From a checkpoint of a small image captioner.
Model: 8.5M parameters, 48-pixel images, encoder activation geglu, encoder width 256, decoder width 192, decoder norm layernorm.
Training: 7400 steps, batches of 128.
Rows from block 3 of the text decoder, named by matrix and row number. Rows with one number belong to one attention dimension. Each number is 500 + 25 x the weight over its row's rms, rounded and kept within 0 to 999. All counts start at 0. Numbers have three digits each. After the name is the row's rms in percent of the matrix's.
# v: attention value (decoder.blocks.3.attn.v.weight, 192x192), inputs 96-191
# proj: attention output (decoder.blocks.3.attn.proj.weight, 192x192, transposed), outputs 96-191
v.65 101:523491438511458458450541509534505482485519501508507527520513482521507519484516538467502501510515512533541495516466506494508506507520495483514490528505480499434483481472498506550500509545530503475483522538468471482504500488472498505483470503495472492519511522488508477485478495520494486443
v.66 094:490491508468505495505422478519524531538537504500481467523442511436502518512525519517513524469516509515506522518521516515547497544472463521479467448517545457536526530531449456561527479498540512489549501487477484525515490500496487477492521498489497477479477541558520539493536508514490512501
v.67 090:495480509521501487558478552487534488462497522469509479510473485466481514440489475543508511524469497513468484510451511527482481521550502529464549455534460503517520506438481495493456502500480457522484508504516498465535501516495470517506504548481491507493473462509481511537516514489483487523
v.68 099:505519469479492480524491486481531480504529498482519485485490492527524478462447508446460498495474492479488485509501483520477494502493519498476515468481473504487467497499498520535498525449478487517502489511516468505489532505499482486505492524486530518482497481485523518547498467498512496503
v.69 095:504509470476491473529495529519534511489511511511548490498486509471492525459498538514429529455442454523511482487486525518470549466522488512491477470482514532527495481502517468492523517514452495496467494507507500514484517513472505519527512479501500450540532473479508509521523494489517523510
v.70 106:500488487449511501473505498475548500521487496505499474473495503474519515488510461537495505479519468497483474513499453556500476509520504466514480507497500504467504461481524526476517529485505495521558474483494513504531542508468475492515550521529504508533521533458531469530453533496540508515
v.71 091:473516462512481517523499504556447473508455478514473477506484481514492501501495540476480471504517514496526535515486509510500458533483520493535508505531447513513497501519517456498549482517507464489519505519508506481527465511519476477472501505522521515453525473508420481534523522477511526530
v.72 104:506458519482504526485540468505489509490519493516490527498519539447533494494468474486556553451481478539472490532473482471505465502487486463484477517473507530500487502522513533539560513517486460524472478458514519515455556513514513480507480513524553498482516520469501513466532463527473543507
v.73 102:472552555471519475474474512473480552462448467510542487492493485501495481462454486542511528467477521514495522510501493533474490489500497505516518502453463463509543504520506524515494530532511543515507503495497498506489516448523489543492519522473491472509436523429504499501494467481478538534
v.74 097:539510513499458494485530535471494496519532502518493490480522543502501464516501506514448508496510524484487512482473461527507490512502492482513469511499494536471510475456500522475471486446458506451530502506509519504550456475512522494484473512542483487532491459483517491514488539489510509541
v.75 103:507495470479502517527467532470466514529522487481477511512482498487495476519423493471508506467502521490585495512484477509486526492484480519504484489526569537467516493464484488516497489452482473508486466502451515504473469510494545464485490481505487455503519496516547508493523524502492477520
v.76 089:526512497493514495449488480508526483518492508500473449514480545480515455489476511527477459494483501496488520512538533528507493511479534549496485501458515484480482487503468480486525505480496502521488497467493496487528492527505500563534467515497505462472470514472525525512469529494475527486
v.77 101:546492460492528525465475518492452478482505499460480506504489522464523503503520531484523497510548487483500479535495525461543532470503488545485495502521452529485517492492468498510522477481553507519451508499480497487459524482470509483473487527523462513502463530527473530522501474523484512520
v.78 096:458489523458499509470520537460536454499517535523515491516517519501474521498466481519564527494455434503493493481520473450524480516486507476554485506520494537527505501486456526522464526505507505476544542479513445519473504492470506467495538497512496476472502510493463489459495514523519513483
v.79 100:527491522499545474506525538490527481481518483497483515470511503518442497487509525536512508494500472509523508502539487459518491496493479514479498518492515556518490480508496508449512508503502492510509504511515484517540496502505495541489494519544540520498514484484510538531482503470511492460
v.80 097:524499472538514526462487514511503472484504528499472515510509488499500542500478482494536476462457450517495545514440490484455533543533509563514532499518457449491533482507510469530467506488475493526482480545497525511521472515494450497497490490479490490540500505516506512464504526467506516537
v.81 104:513470451520473492512515506526491542449491494533509489518500489484540511479521461529482456525514491528422535505474502549520516496487493495509464473539534491466501485509485501484478541512487540464485504485535521456484489495494488511523513502485528515531473498500502534522489483504476483469
v.82 103:497502485468487462515491520429499503510554522503519485498473551492484529507459492432517496463533440474504481486504511504495485509500494464528531497528471510490486513494533493516532511461493493499549469491509508491505501497485481465473497522500483519531518438512509480525473492521484488495
v.83 099:468495459499516485517490532472480499468510541478493462497492536510536527530509503490501451497517457491474505497511570564491512505531507525472500452516495527510481489507489500532524527502516500471532477549493423506511527519485496531504507512488495492471520518535498527518475503522496520498
v.84 103:509481497523482508490607504507497526483498461504523501487504487482509480478518467540521515506525462517495462489507520553499557503479476505505501434475507506513458492477491509490522521489502522507494500466545479467488492521455474519527449483497459500516550513473500498547482470532489489492
v.85 094:473515545468497541490503471466503480525514489504505541486538493506469491494535480514559531496543451501500509498533468476491527499508511480552491502533574508493509517459512500496491525468508509534516480463476492521471465500534511457497481478518518491495546514509532530451486438507504519541
v.86 096:490473523513534482504467529536514513469525509510476507460503492526499526502516506526505500531561510522504518458503480512454494499502526515536531463538479506513494512472514468519517526507519549483501471503504471517477484518513496516487468500506502476470509474500490512487499501516535513503
v.87 092:475526473489456440490484481491538505498546485502528493476535491503478524449526525509534466504550522487499474533533474501484467497526488501530478514487506485465465538491499511531464490514545497520497480493492508496513477532537522473517489507506515522498497470489520507518545487518537525513
v.88 113:476539502507494470503482510463513464495531477541502476467477529476527518548473530463501504511497525489575481527510475467505489483503459492492503511486475489541544456530472488473480482543521452495494512536530491535490489472475539510512489515518474528468506525510457478499511524502467498450
v.89 109:471489515499526517511497499484502485539501497459486470492488491454491497539503486523487489469475475507523513449515508490464496562501504529500514494478494504430490495492516492504510514497515538525511489546525560504477534463486493463523508524510490504565505517537499498515513447513501482547
v.90 106:506528499497497491503508540524510495500464501508495502481500531492530519538495496507518494466494482500514506526457533477517485547513480459515448488518508460507512474519505498510491510488497527523503500546577495498431500518464488470483489466474546500467533516480508524563465477502466514526
v.91 091:503511513476476531518470490490493518514524516517532481490519510547495537498446493551519507507533489441478535525533467511478463480454507500488526479527457480480489491510468480469528512455507491473511550486475494517546517504501476495451515478512470470449505500515452536509487532468489516471
v.92 101:492500510471530512510494531489518502506499506462505496523471525514493544512483506469475478507437478495485494520519509503517489532507464500486484526523466470518464483491474539525526468495470494505552490517495515553493478523475534514506483506465451500543470499516484492553487543507532518510
v.93 087:505483491508540461522492443541526493450526491492553489501460447535501526499528533490508538498487487513471515520462521522505515526474507484476480495469505514535498499477535523534541521497513478493496513523466510500510533535525542515523496508495502532539485519495477538488485487509500464480
v.94 101:501477543490539530523481523545480545497515488466509491505498483458536507519499455478570480511491452477449484504452539438500514532479457508495493434502488522526532496490549509517524466546485482517504486520501489518502519466463457500511469488498513459506486514533524479440510442469502529515
v.95 097:514495522459508536518489462523515518508522522500522496481540587524491532447498499477543472488487504521531503489502489489480510483529544524482534479478530524535497484501474487482502543528517498498486464515479482494466490513541476528487495513468473438496535447459485490480482491506504520479
v.96 105:520542474464529489520543546464561459501563505470478527536486514524485472488526554468498453507501513496534520485462469494474528478508507524452514482452478499524487485497485490543485444454516519523472504500474509453480490480513494467532549475514475502486539484513524533497531506464519452459
v.97 095:492485480510503513511492457520516490509522552462524443529523499529498544473533530464495475501481502509497478478507457511498453515472501506508511506490507479501506500470491515491488490488574520469480508544466479488521510524541423453489510512478454489537520462513532509495523526531502517532
v.98 098:549500525480462541514466500468490509464498483449468524501523528511516515503507516541504512496548570488505518534539492510456540490477461487504499486536530468528545519539482503504513500522527518517512494507466458503479498522526518554507512506537536516486454520472515493483446515498494471511
v.99 126:505528487501522508521506500481448429499517515492455502546490523491499530504443501475512476500476518518498455480444451505520550499444468500472486476495519515514485482535490510516494505512509448485507456523496491520516451516511557525494487532487474491484478519486494456500498522526470485481
v.100 094:511477489477518462496460520454489458504496506524492521502557510486511503511474508482458521500467530508523508498508563496536518463463488499484481478471489511526472498500495518498520444496515487482495515493510503548466482511525525531489474513498475501432535495476492497477522486442482523524
v.101 107:535512509441505496462451489520488491520479539494508526524503502496526507507486503529516532502512499516485527517508499475513519484498533486508497474545509531481557492524557504521477515490487528505500496489489486501462506525486491493480466480491477515494472489539451469514495467479524512502
v.102 110:470532553512557479507534519481510453502530471493489523526454522495460528493432516489485526499480548519487535512499505473522450445473522486479490489468514502476488485524515526487487456528465506544510494553534513527485458498504530493482502508539476537495478510496497486489495519537485500540
v.103 124:498536488478484495537486516468501472507522524473500490482497496496488490507468550512518499551491504467509475496496487481488522495525479495453473497529484511508512505504490423506480485533516483534470501517533484519468517485479537551484483537527490528446506509508473510508522494517505465487
v.104 112:463463472480538533563463507475529481492517469489507478544479477515508488546487506468508492481484493549485530489546485493532507537480504522481489493489494533527481470492451478519505485494499502491510527477468524538500502481476491514515522528475567495434501488519499498503512511472448453455
v.105 098:518503494516469490529474512491569496484530534537534515464490422514466528558494482511523502518479452460533514506492486473515461500512494468501549482508509478545552499509515524502480483480513500437504501484504455495511480521484489532486494509460479497518548468483496542524517497500460457467
v.106 104:519510488485456495499494537531516466493472534523462496495477535507497478489466526560500465496463450511528495511462482492442556499463472506493508490493475498526512492500516515549511438515497466536472482498515433473487439477508491487488449523521518504497511512440515510509542481506485512493
v.107 105:479516495459529489482466449506541449497534507470493457488549489491523486510508505541505515495506514533523513546469523495534522477523498509496492480454460483480487475502538530522507511519450523553485502511493472508481534483490515533511485535458506482522497440497494471542496505501470482494
v.108 106:526480459471471488487544500470501536476497489487550490462527510453482502520481500565514525494511514510455511539451505508508486505465505500481527513475522494548502509559499489486451436514525498523541483488513493497478515471489495508566481459500494503470502503476493502486494467490484508525
v.109 099:526488474548505504487514524506474461486480518511527534534529562485492528459512489502483490526441526497519468492464536484485501495510475539506493492486501481468476481441486522527507457540514512480537465508490495461453520516541490524486494526483486483502529476503512472527566476542518511485
v.110 105:509496497503488490496548502549503529477432505477512460507501553518505505509508505512467480504523503514458493492535510496499496532526488518518494507488462499494516481483531491486529496456520483511484505509422504509502471532529487496500517481528424474451477497493510515555454492497488485515
v.111 096:511491509501522482505515470547540480490511491505501523483491494490483518500550479482500508523505545516493504539492536495518511567490518518508509481474495499501482475482547517471537431552507555522522493477438508489534525475484509499488503481518516515579504506502532498490513481502507468528
v.112 103:485516536534498484520505539518466495504480470527512466474483469521480521464469507550458529463477489512541484485506503516523440509460481496508557469513465536452494469487514473463522540510479534475477496491521501488484504456543529498501503550512509494518476474514465549521537508512495495483
v.113 114:475541514487498487513495544516534539502496505527490498477483517497511493515481530497519531486516511532493488495526482494509502493501554496447481517483481535522499492507488496537489458501538481498459482491507469538501470455484517504498456492498509491437508494515450498447475476526451507495
v.114 099:486511510514524530538499553509491521467476507461520473474529481494506501536561474547489500528485489496513482454530507536485536489503490459476507482511505509446491480493500505448503470479539480522502546508486497493484492507545503540521485498499499499489499500539440558466485514464518488530
v.115 100:484499515507501500496488514510496494499504472515468519531497535447531502486437529525504518466471487524488555523450509528490496461498510536504563485518512511534539470499492489503486500500470479501449513518516523545490514481479483487451463514482472541490511493474497506498509493489470450489
v.116 105:521505481515512451546507520538537468445458490496492520472494474484496559501500493488491484508528500522546497494493488466515510485516456460506512475516484508512482539532490477511503510535477508474501456492487534506504555540484506522478517534521513534526516524532502502511528495486528495519
v.117 100:483518533493479529515505477476540497496464520468487506465529503463470486476461477464511535503540490455509493524512500506472511535501537507519545485509462471487496530527518448483523505533491508491467553494498501509506511443515508507518525466504483486582525510532533487550484503460509472509
v.118 110:500536500517472479511518480470488496524470531471495485531466543489516509543472495488460528480493512474518489451477531480508526503569491508505508518538464507507543499528482510495449526500471483515486534512519490506466489501515480455487464493490473498538458510559516541548447496485477498513
v.119 101:524508484518529495511538469500549451506494480507476477515481487506514518483472498506489555527507484499437466500471550532520514464521478497512477479471493530538499505546471532531508523509478462495497508491541448458525441475449515467492506524496540524518519462505517488509505517487464509491
v.120 101:498459468470552522475535482533485496512500457508533483516486483527502505517514496512536545507472512476450462511473487507503522537532482512485518469446491475465497469506570538503530517495506489531511553509510488503504506525520522538520501515492505513518490502488503461528482508541493508499
v.121 103:507508502486487540498502502542516512526477512524451480484484465474498479433490513494538508489489491477552472522521505483469484494482495542478544500500508559448484518492492454483500484536483527526485509524515534489493516475448459514519478493513452526472518487531481526505511533533481520510
v.122 089:532490485520456450470553507491489514508492522483515480480491527492522508442557486484515445495502459525504514508467544515533510499499524529486517537461527507508512527495535516469511520508501536512506482451520505468491555471527517506517508469511501475510452462502492509497484474509514530513
v.123 107:475483510503537510463537513509472513472496491524504474490548483496485499478535482479517463460504455494515517500505464508556513528508501537522516522479516462496475509478510493473524521507455513543498498462481534478488459499536492486504507463493533493507507489477489489497509509516534508567
v.124 092:481477494481508502567582529512494487503513497476515504490513498493446494521517531518520494456510478488459511520518481509537497535508493492484448527487536501518536459501499500470518508456471473524480488502525521485529471524493491513506555452513504536489548488493489473485503478459522465502
v.125 098:458515527520537517500533529478482524498471505484488473518507528489483485445489507480530492503498504522498465507510482519497497537492512471503577527497522457494501479507486487502510483461480512490470494505512488518485471461551492471522476457498526446474480519479523512487472499482514498513
v.126 116:468516446475469545514468555458497431493479496489456520512480524482499486504485541490523515446502530515583478527511489496512500483515482526450531514485499480490465496536467491518495483497472458509494512491519480522501461519504488484462472529509528509494511519518497492491518491483498514448
v.127 121:554503501499518516504503525464519497504537541546498503482530468540518509488443540505491494488488549532521505501472504479468508506510523531499510500513484491524493545500498496516426477485505459502462495494492473486446504549504513459485514533494526467476541511502493447475503518517499476494
v.128 109:494504453470533491512504531518506525521515478483519454500458531499518455534485484512528493507538489535489534510530465488493546515489511489472461510502449482509514480501495519516533502450464517498442526512547474469506465520507513467471474510532517512474537466501517520507522479490459548484
v.129 107:505475542493503519478520485536518506513539496448509458492462479509516496477501473538493484529481485505445495501482528528516482523488495530517480481510533470452475499462517481479494510442488492527513515504527512499490500510516483518544473448519501490502486475530447488499453509462528503499
v.130 100:497545503460493475467487500487482515496540507495522486502516513487496511467520460507512469504506516543506473513472500541505511445520459437495499546515480507490499507503503522547529476496537493546510469470491482508479499549464484505491500542513447483502483499516493466467534446522505514511
v.131 094:509529478470496485552495496493510448453448529509500529468497550481501471495489511499487552497520532452485498493544516493526458516487487494494528516473527522514462461480454459515506502535491472490485484479471520509471517522481488463511485524504523489503508509497503508508522515521451531499
v.132 107:481456505453456502493497500535461489486485478515524485487481468499527487490511506529489466547488509483471495501497523508477460531438467480533561455475518528487475480499499500473481486525461493494517511539509543514482508495483461460516428484507520488511495496516519480528484514487520509550
proj.65 103:488487517485475531501472506461492509496487485517487468482530479464488535477468482506493479515468500505472539494497535513480467508477508489506483491508550504499512542505537500461525487483500519493488458465543530509485503531508536496499530490507510485488483448512520469525487499465487480565
proj.66 094:529519449531528502503537558502510515480465500488498523482502536599482452515480489494495451540531506505486508434506484489525496530526499499502484469449468515484514467483457480445452497507536487528461472511505483502533498439505500502510469502530533509503493473478487513521479523509503498474
proj.67 091:507460515499447496479503494511483514504463519506476516497499590532505484544538539471478518484511490513476523538524524477516511495514482508499481521526523521513481501472470541508500470473490493491528485490522498519485496495477522431487480511483508497516482548538440510499506456476499534450
proj.68 097:488502536546500526481501533537483503491478509502508532525492521471521468506556491514504536467527488497507521540472466503478451517517480470511534485510507510533507472469501509465536519564428543484555500490480491541501497478484522502525542512493480522511474523500465486502529494490468473471
proj.69 093:503474564540513507541499487485521463478529489535423522522504495514514523493505496443488499478506508500482499534561467529506499558453500484535519482533460508477500467485504511479512510503491500499505501491540523473498518471501469520481513498459545539474501526464479491508503514490490499475
proj.70 101:494527557526475458544480468525496497485514503497454501536502503519514457527486505480512510540493550484540533506485506461509469499499497530478510473495475499507501507534496469492548519500439495471456548490530520475472521488543542488495498498464542489476484458518478554471537494499470474509
proj.71 093:542485548479527524514527481487521554524517498487492522485466512509494501499492466514525452485494526497518500478517486504473530452499493466482471487445490475536477488516515506510489503517535543516536451508496510494469481475495547534514506524515490460548466531532550537468516485497514492498
proj.72 099:508539523477506476493449541513525509509481510479499477563485465516496518498528497511447464539505509486511494475474522567480508497523502512499478453540511473479502523488484485498502505502488482499503513516479523509525479462523495485504538505508493516493515491521482507526480507464490495490
proj.73 098:518506507516445463518473516513537457506552515475459499487546513522486559531528529460510474534544451468543500467515493510502510513515488502488503498511509524506475478472497529519539520487470458491511530479500495521478485518489497491503491467505533491475515500521507484549508545481515485483
proj.74 095:470492542500539464488504464522479499467499529502487473532509500514482503491513498522489484503481468541533507531498559480513502491472512528492558481533496490487516491544479493496488555511545467518470533485490471489463543515459508477521545518465506492487474476546507489496506463507519493481
proj.75 096:513503529488479520493531513498503511480441515525509484477464488508496477500511480501519543453502484503459524468492521473514514493537530482510528485468421513496542522516489519486483486494549531501520537517538498511499491506506502480483480500505494504467452442492541512532525493499478543481
proj.76 083:500487519531486475535505506525545523473472508487489546462519496482480492534504510524492516562544504475562503502498482488549486512493494472482514509506485498542477515515513469505529570513451474474508526502510511490478487470504527476457532492520513507544532502490487505515503513493516462474
proj.77 097:506512462476502535519503541481510511529482505543489482513511463542487494504533492501439516493446557501499539483485450515480479497510498473502479440494557506465490506471449551521487483529486458489531463496501490501494461512540510489542552509537536510468506511509521502491504478527533510542
proj.78 088:483508475454459450530493483492467531489476496452460496509495512551502478503480505504485460503500540496516485479472580521441511513507487504465536518483501502457467526514518506523548494480506500501476501493539511504492494513535480473527469513520516489497470527516521494512478488492517469493
proj.79 101:467527509492477511466451451546488514511475502474484451542468517486530488477494443465478494528492499489477518530471530540520465519490520480481520510506545470502524519502514487521477531496476520498465516516476503492455511522511506485498513489478473554512493552485495491444495515482529505541
proj.80 098:496489564471511488546513512489484492503497507512497544490508525532507461526480513505482529493514500502509463473559490459486500536478491491496491496499477515494446543477486542490537489476518482471507503501528453508517471517532531513474494509527506485469519521504504510536520472509481486468
proj.81 100:524523532488575475469483517503492476484507514495530453499480588479481492547471537459501529497510481528512488525493514478535475485475498478537493518491485526504497509493511481516478460503484520543524472522530493536493542498490544494477500472480485494496497500520477439516510498468485460514
proj.82 105:500455507531480535477508493520510506526466494495459503497520429527470450478502521547478490492504493457471506514485535511475498517518514492499504462488477548485547475484474534529509503541550490490494545480489504533499508488528487545554500507515473490483484470515489494485523467464503506474
proj.83 099:512524530520503506516465498515509492517515484547494528503484490534484478496480527506478519458501511478508520514514458455512434491450505467506478472493514506500474495462490481471466510509419478520511541504524524507487514473501499484515539491533504507491485491485504468522557511487484473484
proj.84 103:496510540510495507486472454487486488515492502485475496533506519475498554531480519474467520493445546504498497533494453480492476508504495509494507557513509516477515533517504461491487503542451476533532529496507521480492514487554538486478527471509503530501503481513537494480517528495489481514
proj.85 086:507475467512470462479475487512504516525479510479479429521462497499535500499486508525479481493485504498479495494461538483523546490519509517475496512501456470474526498504515489490553503537536531477451496506505505460524518506546477561524467533507478483511501494502480453519508526514501517509
proj.86 098:486502496466445517496497480438509507537499503497485550498486531511510492541458465490488461484494472486472513482525495459515510522500489506466510522476507508491473501483465500509488493505491495532507548515514490493495500500485549456482517484486518452534479509523503505493520523501502503471
proj.87 088:470456499515491517489515522523499540548490511499453496512474521481532479468482509492497510495526509491503516505499493473524480510518479499493514486527497507504515475504504482469529498496522513510470501505528515508462514456430514529504508510472503439507505521518496478484495428528500461467
proj.88 107:509468493492502476506492502459466521462498521469483481508510451562466518493515468518533492502535489498482510488484524540504488505491535514519526501482509484483503529496535493504518494465510502515498505484511534451492510475520496473481508517524489509480475490470540514466470500512536496568
proj.89 110:541514488485454489506497514509482513511465496509496540531535466536492474500487518467548498495503491493488470540498475490560546480509505483489518521515497480530511469521508468465487496514520505525475494513520463507538447556534485563453507470497517501436552489510460465504541533465496530454
proj.90 103:529510536491518506518504523509463453491533474513483527492512491560470515472527473445510507461510519518534485462541494536487491484459508516471512473489516523528492504511458509519492468517488472485492474528462510511539537480505531506500508499501518512515491480483512499475565548466500509506
proj.91 092:496494528515473453475508489502502542492495488423508464484480510512501503492528517538520525489477505503523515475490527523522483511567508478503494484506511537547516543527536514540474472494485484490516483487537520514476464491502519499524499506506487484501484489475524504478485455536519470546
proj.92 096:489511517514524502505503489517484503543474494503505470516545502570491450473540510514498513470519508469510490504475483508503521534492547483509514440518509531492540526493498500435448536475503486501479503503494508500493507465486481478504505484518491478470514466487503495476522454475497479468
proj.93 092:492476534522554547461492544479501488511491486469524502498502510475515459530480481536496495460530524462481497538508493501495488493531517489520497486537476474490506504500523535495502496490506497482481461476484472481518470511494467505516496484497476519501545507500492492502478552479490521510
proj.94 107:507572499469503506491510518515500450518463533519496476498510524552479490502499535466436542509473499498538484467515459543501521519514555486505471520482501462498493484474449545495507506450497492521497521508490504523539492510548541524512467513506479511461511500504479511525507551513498513477
proj.95 085:471499543531519471516516502515505464504487492489497501483439478522505515493506502550450514492533516501490495499527517507523508527441457499472485497518442519471501525509525493515526511528497453507518550483525512500509523466492505485499474483492519512510471562528509508564491501491479470445
proj.96 101:471451503534497551496493477498420485525525510506470487527492502479512495492490504503515552493483499514498511518534524518492478510491481440527500468500458500492506490501484547450528517469517503510514508525522465478535492526491511533525492512495528494469473530527489482471520513502474543538
proj.97 100:524497470507478534493480490526488560479467524549522530494505496459509463486455463534512536512542495503451517502508523487492438534561499515504492487519494525488502481469501457487532489475455505463511474489470510487464516495451535498507510489474560500479503525487509480481476502472472523500
proj.98 102:448478477514527505480536472519493522529518518466535508521478477488485506538523525498526514517456525503492498481464449456462492477484473471540504509463490544494488502492508519473490499500451484494514498526537490509537505471517509484505504457455476496485537471534485484533529498528517541527
proj.99 124:510513531524505508489499499465529509522507520466501552485422506494500482511558514478483540500482493475490519504493531508502496478539466461480530552506483464500550503524522509489503483486497543496482500537507476508517529472488523511500502464468526525503508492489567465476522506485513483472
proj.100 094:498537520513492537514499485537510501527485510494443451550467512504494518460527503468545501470527465498476483509540514478495503524499491519473508505500532486479532517492495476467513519485481521509522451516518506450520548492440479497505527535508548502504462495535542543529482525546498522504
proj.101 118:502485502541482506531519470478480533466510492572490507506542492465470510488542486514463496530451511460508467488458481548473457512509526520520513489528543477529522497502502500541501507542490500497512535476477516525467507489575490515505505503514492520501488545479517500470466526485557482470
proj.102 107:541510483493519524479515512492490485518477513511490494497489538502545497507561507491519493526481487481501481451504507526531556510519485474532489534531516472503524525531482515507528508493512505483501496527477469483525525489454499527491501502454509506487496483495460500456474468486514499458
proj.103 122:510514445515505506491494529489454468531497474514485465479480509524554453504505491471516486424486498490496531494513536518468549497506512534501525485454494514502499495491503551483494482489476515458522448545512506500525466513486492468533533498471521480526497515497522496524520473528522529505
proj.104 112:547590509528488481509482527524511479528487511498473485467480531499514503465514507487511477496487489498538484483501533491476525465518502470493492477460467549456473544487537518507504489470521500484500456531504460473521489525488487524496518494569515464511510509522517516516498542536490519517
proj.105 096:490499469496552504461544482557467447504481460491490539481500524510526481467462491526515533464511506559468481513459507501497489498509521521501536532540473531452528527493491498493494498524485506528508514516487478496502563491515512481490473478510475484500448493452483493489475513480506494502
proj.106 104:476484509495521509508499506449484512516519502448497586520506519525483499526509478465525542477482552500485531506547511496491484520499486506511496533493510486489474507463473518451483525473514527512521482514525493498529525482505536517491487502471490470487512485512507548478466446513483491501
proj.107 112:534499500540485497526501495472470530467483480496493512510462527519501500481513484459504501456474524500481499473499465473459491478486495498465493521517530497515529502518501511487516507462507501483474482500529477533484506488496502526434532472492491497465511542509512525509500524508502533463
proj.108 104:479548492510498483495450498551488480532510489476468534545517452497521521498490497449536494522504477516561521477508473514472504483528465508515496470525531524445497494499478502529520512500475481491447478504470490526530505536497496533462503532528490524519496498519505499507495526504539496483
proj.109 103:491503532468559519500509481479500532538494496510505500513471476522491468483464506531514515470522482485474460474564470508467502529487536444477514487543423527485504497517515479494483507495475500551494522492481507523517499508457499509459570493508496485477515470493510539501498522455487483465
proj.110 110:502467486507449493495450486493498479522539495476509496499539475458491492507475510488505482496499479484565458510498509497477472480548522499497522458515514505497466509499472477513449541518518536450501481491535495513471509504489543464476528486481528472513534476519529519503551496523527521519
proj.111 098:513543516512474519511479533539474497482480516496530527510496481486496512516472505481474517504488484541484497437512505513509456473502486462489441530540536507497514505486490471477502514454468498501453461515487509480482522536517479526482472502458491470463539494499471507477486521475509500503
proj.112 099:505509497484490480510451474512553536491480528503523485516494511491502485511483497512563465483550493455497557479490499470497519479500505528530503525525463489496501516459516479497533502507517515511555503531514534525507499532479446504489514467504493446500509512495478494464463497492530503498
proj.113 118:504507505502482492507511516491446482530492483487480519539471530483515506506520480472520511493464518514564474537511488532490559514499419514525488515471512476490482512479458520471487487498482505547521457492512536475501498504496508504496535535513543493514505542508530498514506514488469494486
proj.114 097:498482502489485493517516471516504484528507499518492475542478520446506478496436536522536523454519507495469506542477494440508489489474507517501544454496512511527497507491505494486524530495470513465508487506549505503506551529497477471515549489535554480534548524477526492508496544488509530524
proj.115 091:498503477509504500506497503477519509479520500497502523468497479545480493504569510505498501538554510473500519469520509503517495513547524506475478475530542506533458501499456525568492517476547471529524471491480489466501486514526521515476501499482477486523479568508525509489485500507533544459
proj.116 111:518506552471538542467458497524479560543478449506567505541535486539471464481480442507470478490499510476480494484495546475460502510489523489509508511497470471464534525466505495507458499498459530499498521576512460482455523488530476482502511484490472507472489506500486488495463508485512504496
proj.117 105:537449467498480479522470534533451504458508485486524456486511452493499495511494455542488484472509457529515533490469524495471469468486492514489506509516485523477532506482504488523504499496483495473502489501475528512475502554531457522447506526546487524450505498546473526533534523505510525536
proj.118 113:510476478511476488505486511540512492515539493504500484471537484492474516477532523513529434486533496477495506494486493508473461523479528519487539484518488533482450488486489446506525482495537537427523494510472512541496512536520459503480558506454502481468544502477466513499543488485494521512
proj.119 105:504536523533510489516504498518487492520504501496519568524495509505487474512552512477533502479491538516513536480470484441521540509475469488488473570493529469492544486497486503489532485512539508520496485513462486518489553479503479533517521473456505500484435523486455479431497484498496485493
proj.120 099:475519499539465486542507490461539449513530519506447486474512464503531497521464526503472468494486508505534525498504500528481512467516531509460494510526507510573499471549479490504516505513512506461457499447494479516528489467508531516501534463496511508493519482512488493494549497494462496429
proj.121 109:493501457498473469541526510471457516496501473531482467499497491560526511551474456519492492502524508522497519479492488513497504485473490498477473490471468461551478474500483528483521510456483518514486500464488533518529505518514486534493529536508563469493480495514563498547508484478480532508
proj.122 086:484525519498511528511485513538494490462526477509482471518532444455477476490468493507483518529525513498518496511550496500486476494506527494467473511518485523509481483502472496528501485510514464504524563487464512512499515541514436467504494522508493552507537510504480509458483542461542515491
proj.123 105:519493519475454508508485497501502514504528513489500499508499469473519525468487481516505512522512516476485492474524520518465485505487502458511507475519503529497529537497513484559467528499550508471555493503472526512463531483495504483487472483553534507511504502504533510489493532459523495525
proj.124 096:453481541521529485452488451501455457507523528530505481533482476497548516466474512500502558512459511507513483500485489497515492458506509459535514497503497507475536506535499534513498506522562496488518486507483477450514516521494546508529459508479486488519517496485518476463524489523518497553
proj.125 099:516508496475458492505448470487478502504545541506473540504529521474516503500513502486459519514508471512508519511522508488505490493526460478530479454504525501488507531489484526510535483508480473494517480524489552471505542525478517503502482542502457495521531489505466494448500543502458511524
proj.126 115:532519527514549470493527465506491495580480462508513485482507559554484494531553506519458495495457471508461504493490481475532555512464511473455476510471516534476520526477527507495523491479524529493479467497519507486526491487485531551517497472476507469482486525528530507545537528498472529532
proj.127 116:459466516479488490490464532527523488481479468460510509513494519496510479498529450495518515479501487448499517490510534497511508450494525482464521448488470496464549531509508495482553500469485510477488512523481511536526497471486458495491506492529447497485441464517517563564513477500510498510
proj.128 105:510502546525530492502499505497501478483509538474473550478535486464532532470500531512475490454446498532508476492527557496469496485523518548479519470490500513449468525490483492528467486536536441480507493528509480568470492500469541507502549530471503476505503521519484490493482506539487492532
proj.129 107:487498521500488504514484479499484504490467553512516554517555509442497470511477531488470497470480509485547494476520469491520469498522512487516554499529495475518535521558502531523481497496545501470479467499460506527523487476529527493476534511522511495523485498454532529466505472522497521533
proj.130 098:514500481511496530507537485494494491517500465501447534521503512491509494495501537438514487487477493512512506505510498478488498555490488507503498475506514472503531448510505515477474517494487476521502514512527535492494526471487491509539497522467540508501492527483543511521493526490500476405
proj.131 093:477512494494507491511490500552513517537482506509503484513493532508481520514480512538509482507537500510495471499514535471467560478500518547498430489479516494500493528527476476467514540490516527527464522510483531444489488500504502497470502500469492494419501463509464471510476521510528525468
proj.132 105:491531479507483506511475488506524542468493527504531477472533499494462547503514473523495520486550482537545532502487527480493473493521530501497506509541488500513485523479489469506458544484528519481514533472480474470508531496516528489496479521558497513530492521519521529512495487493485556492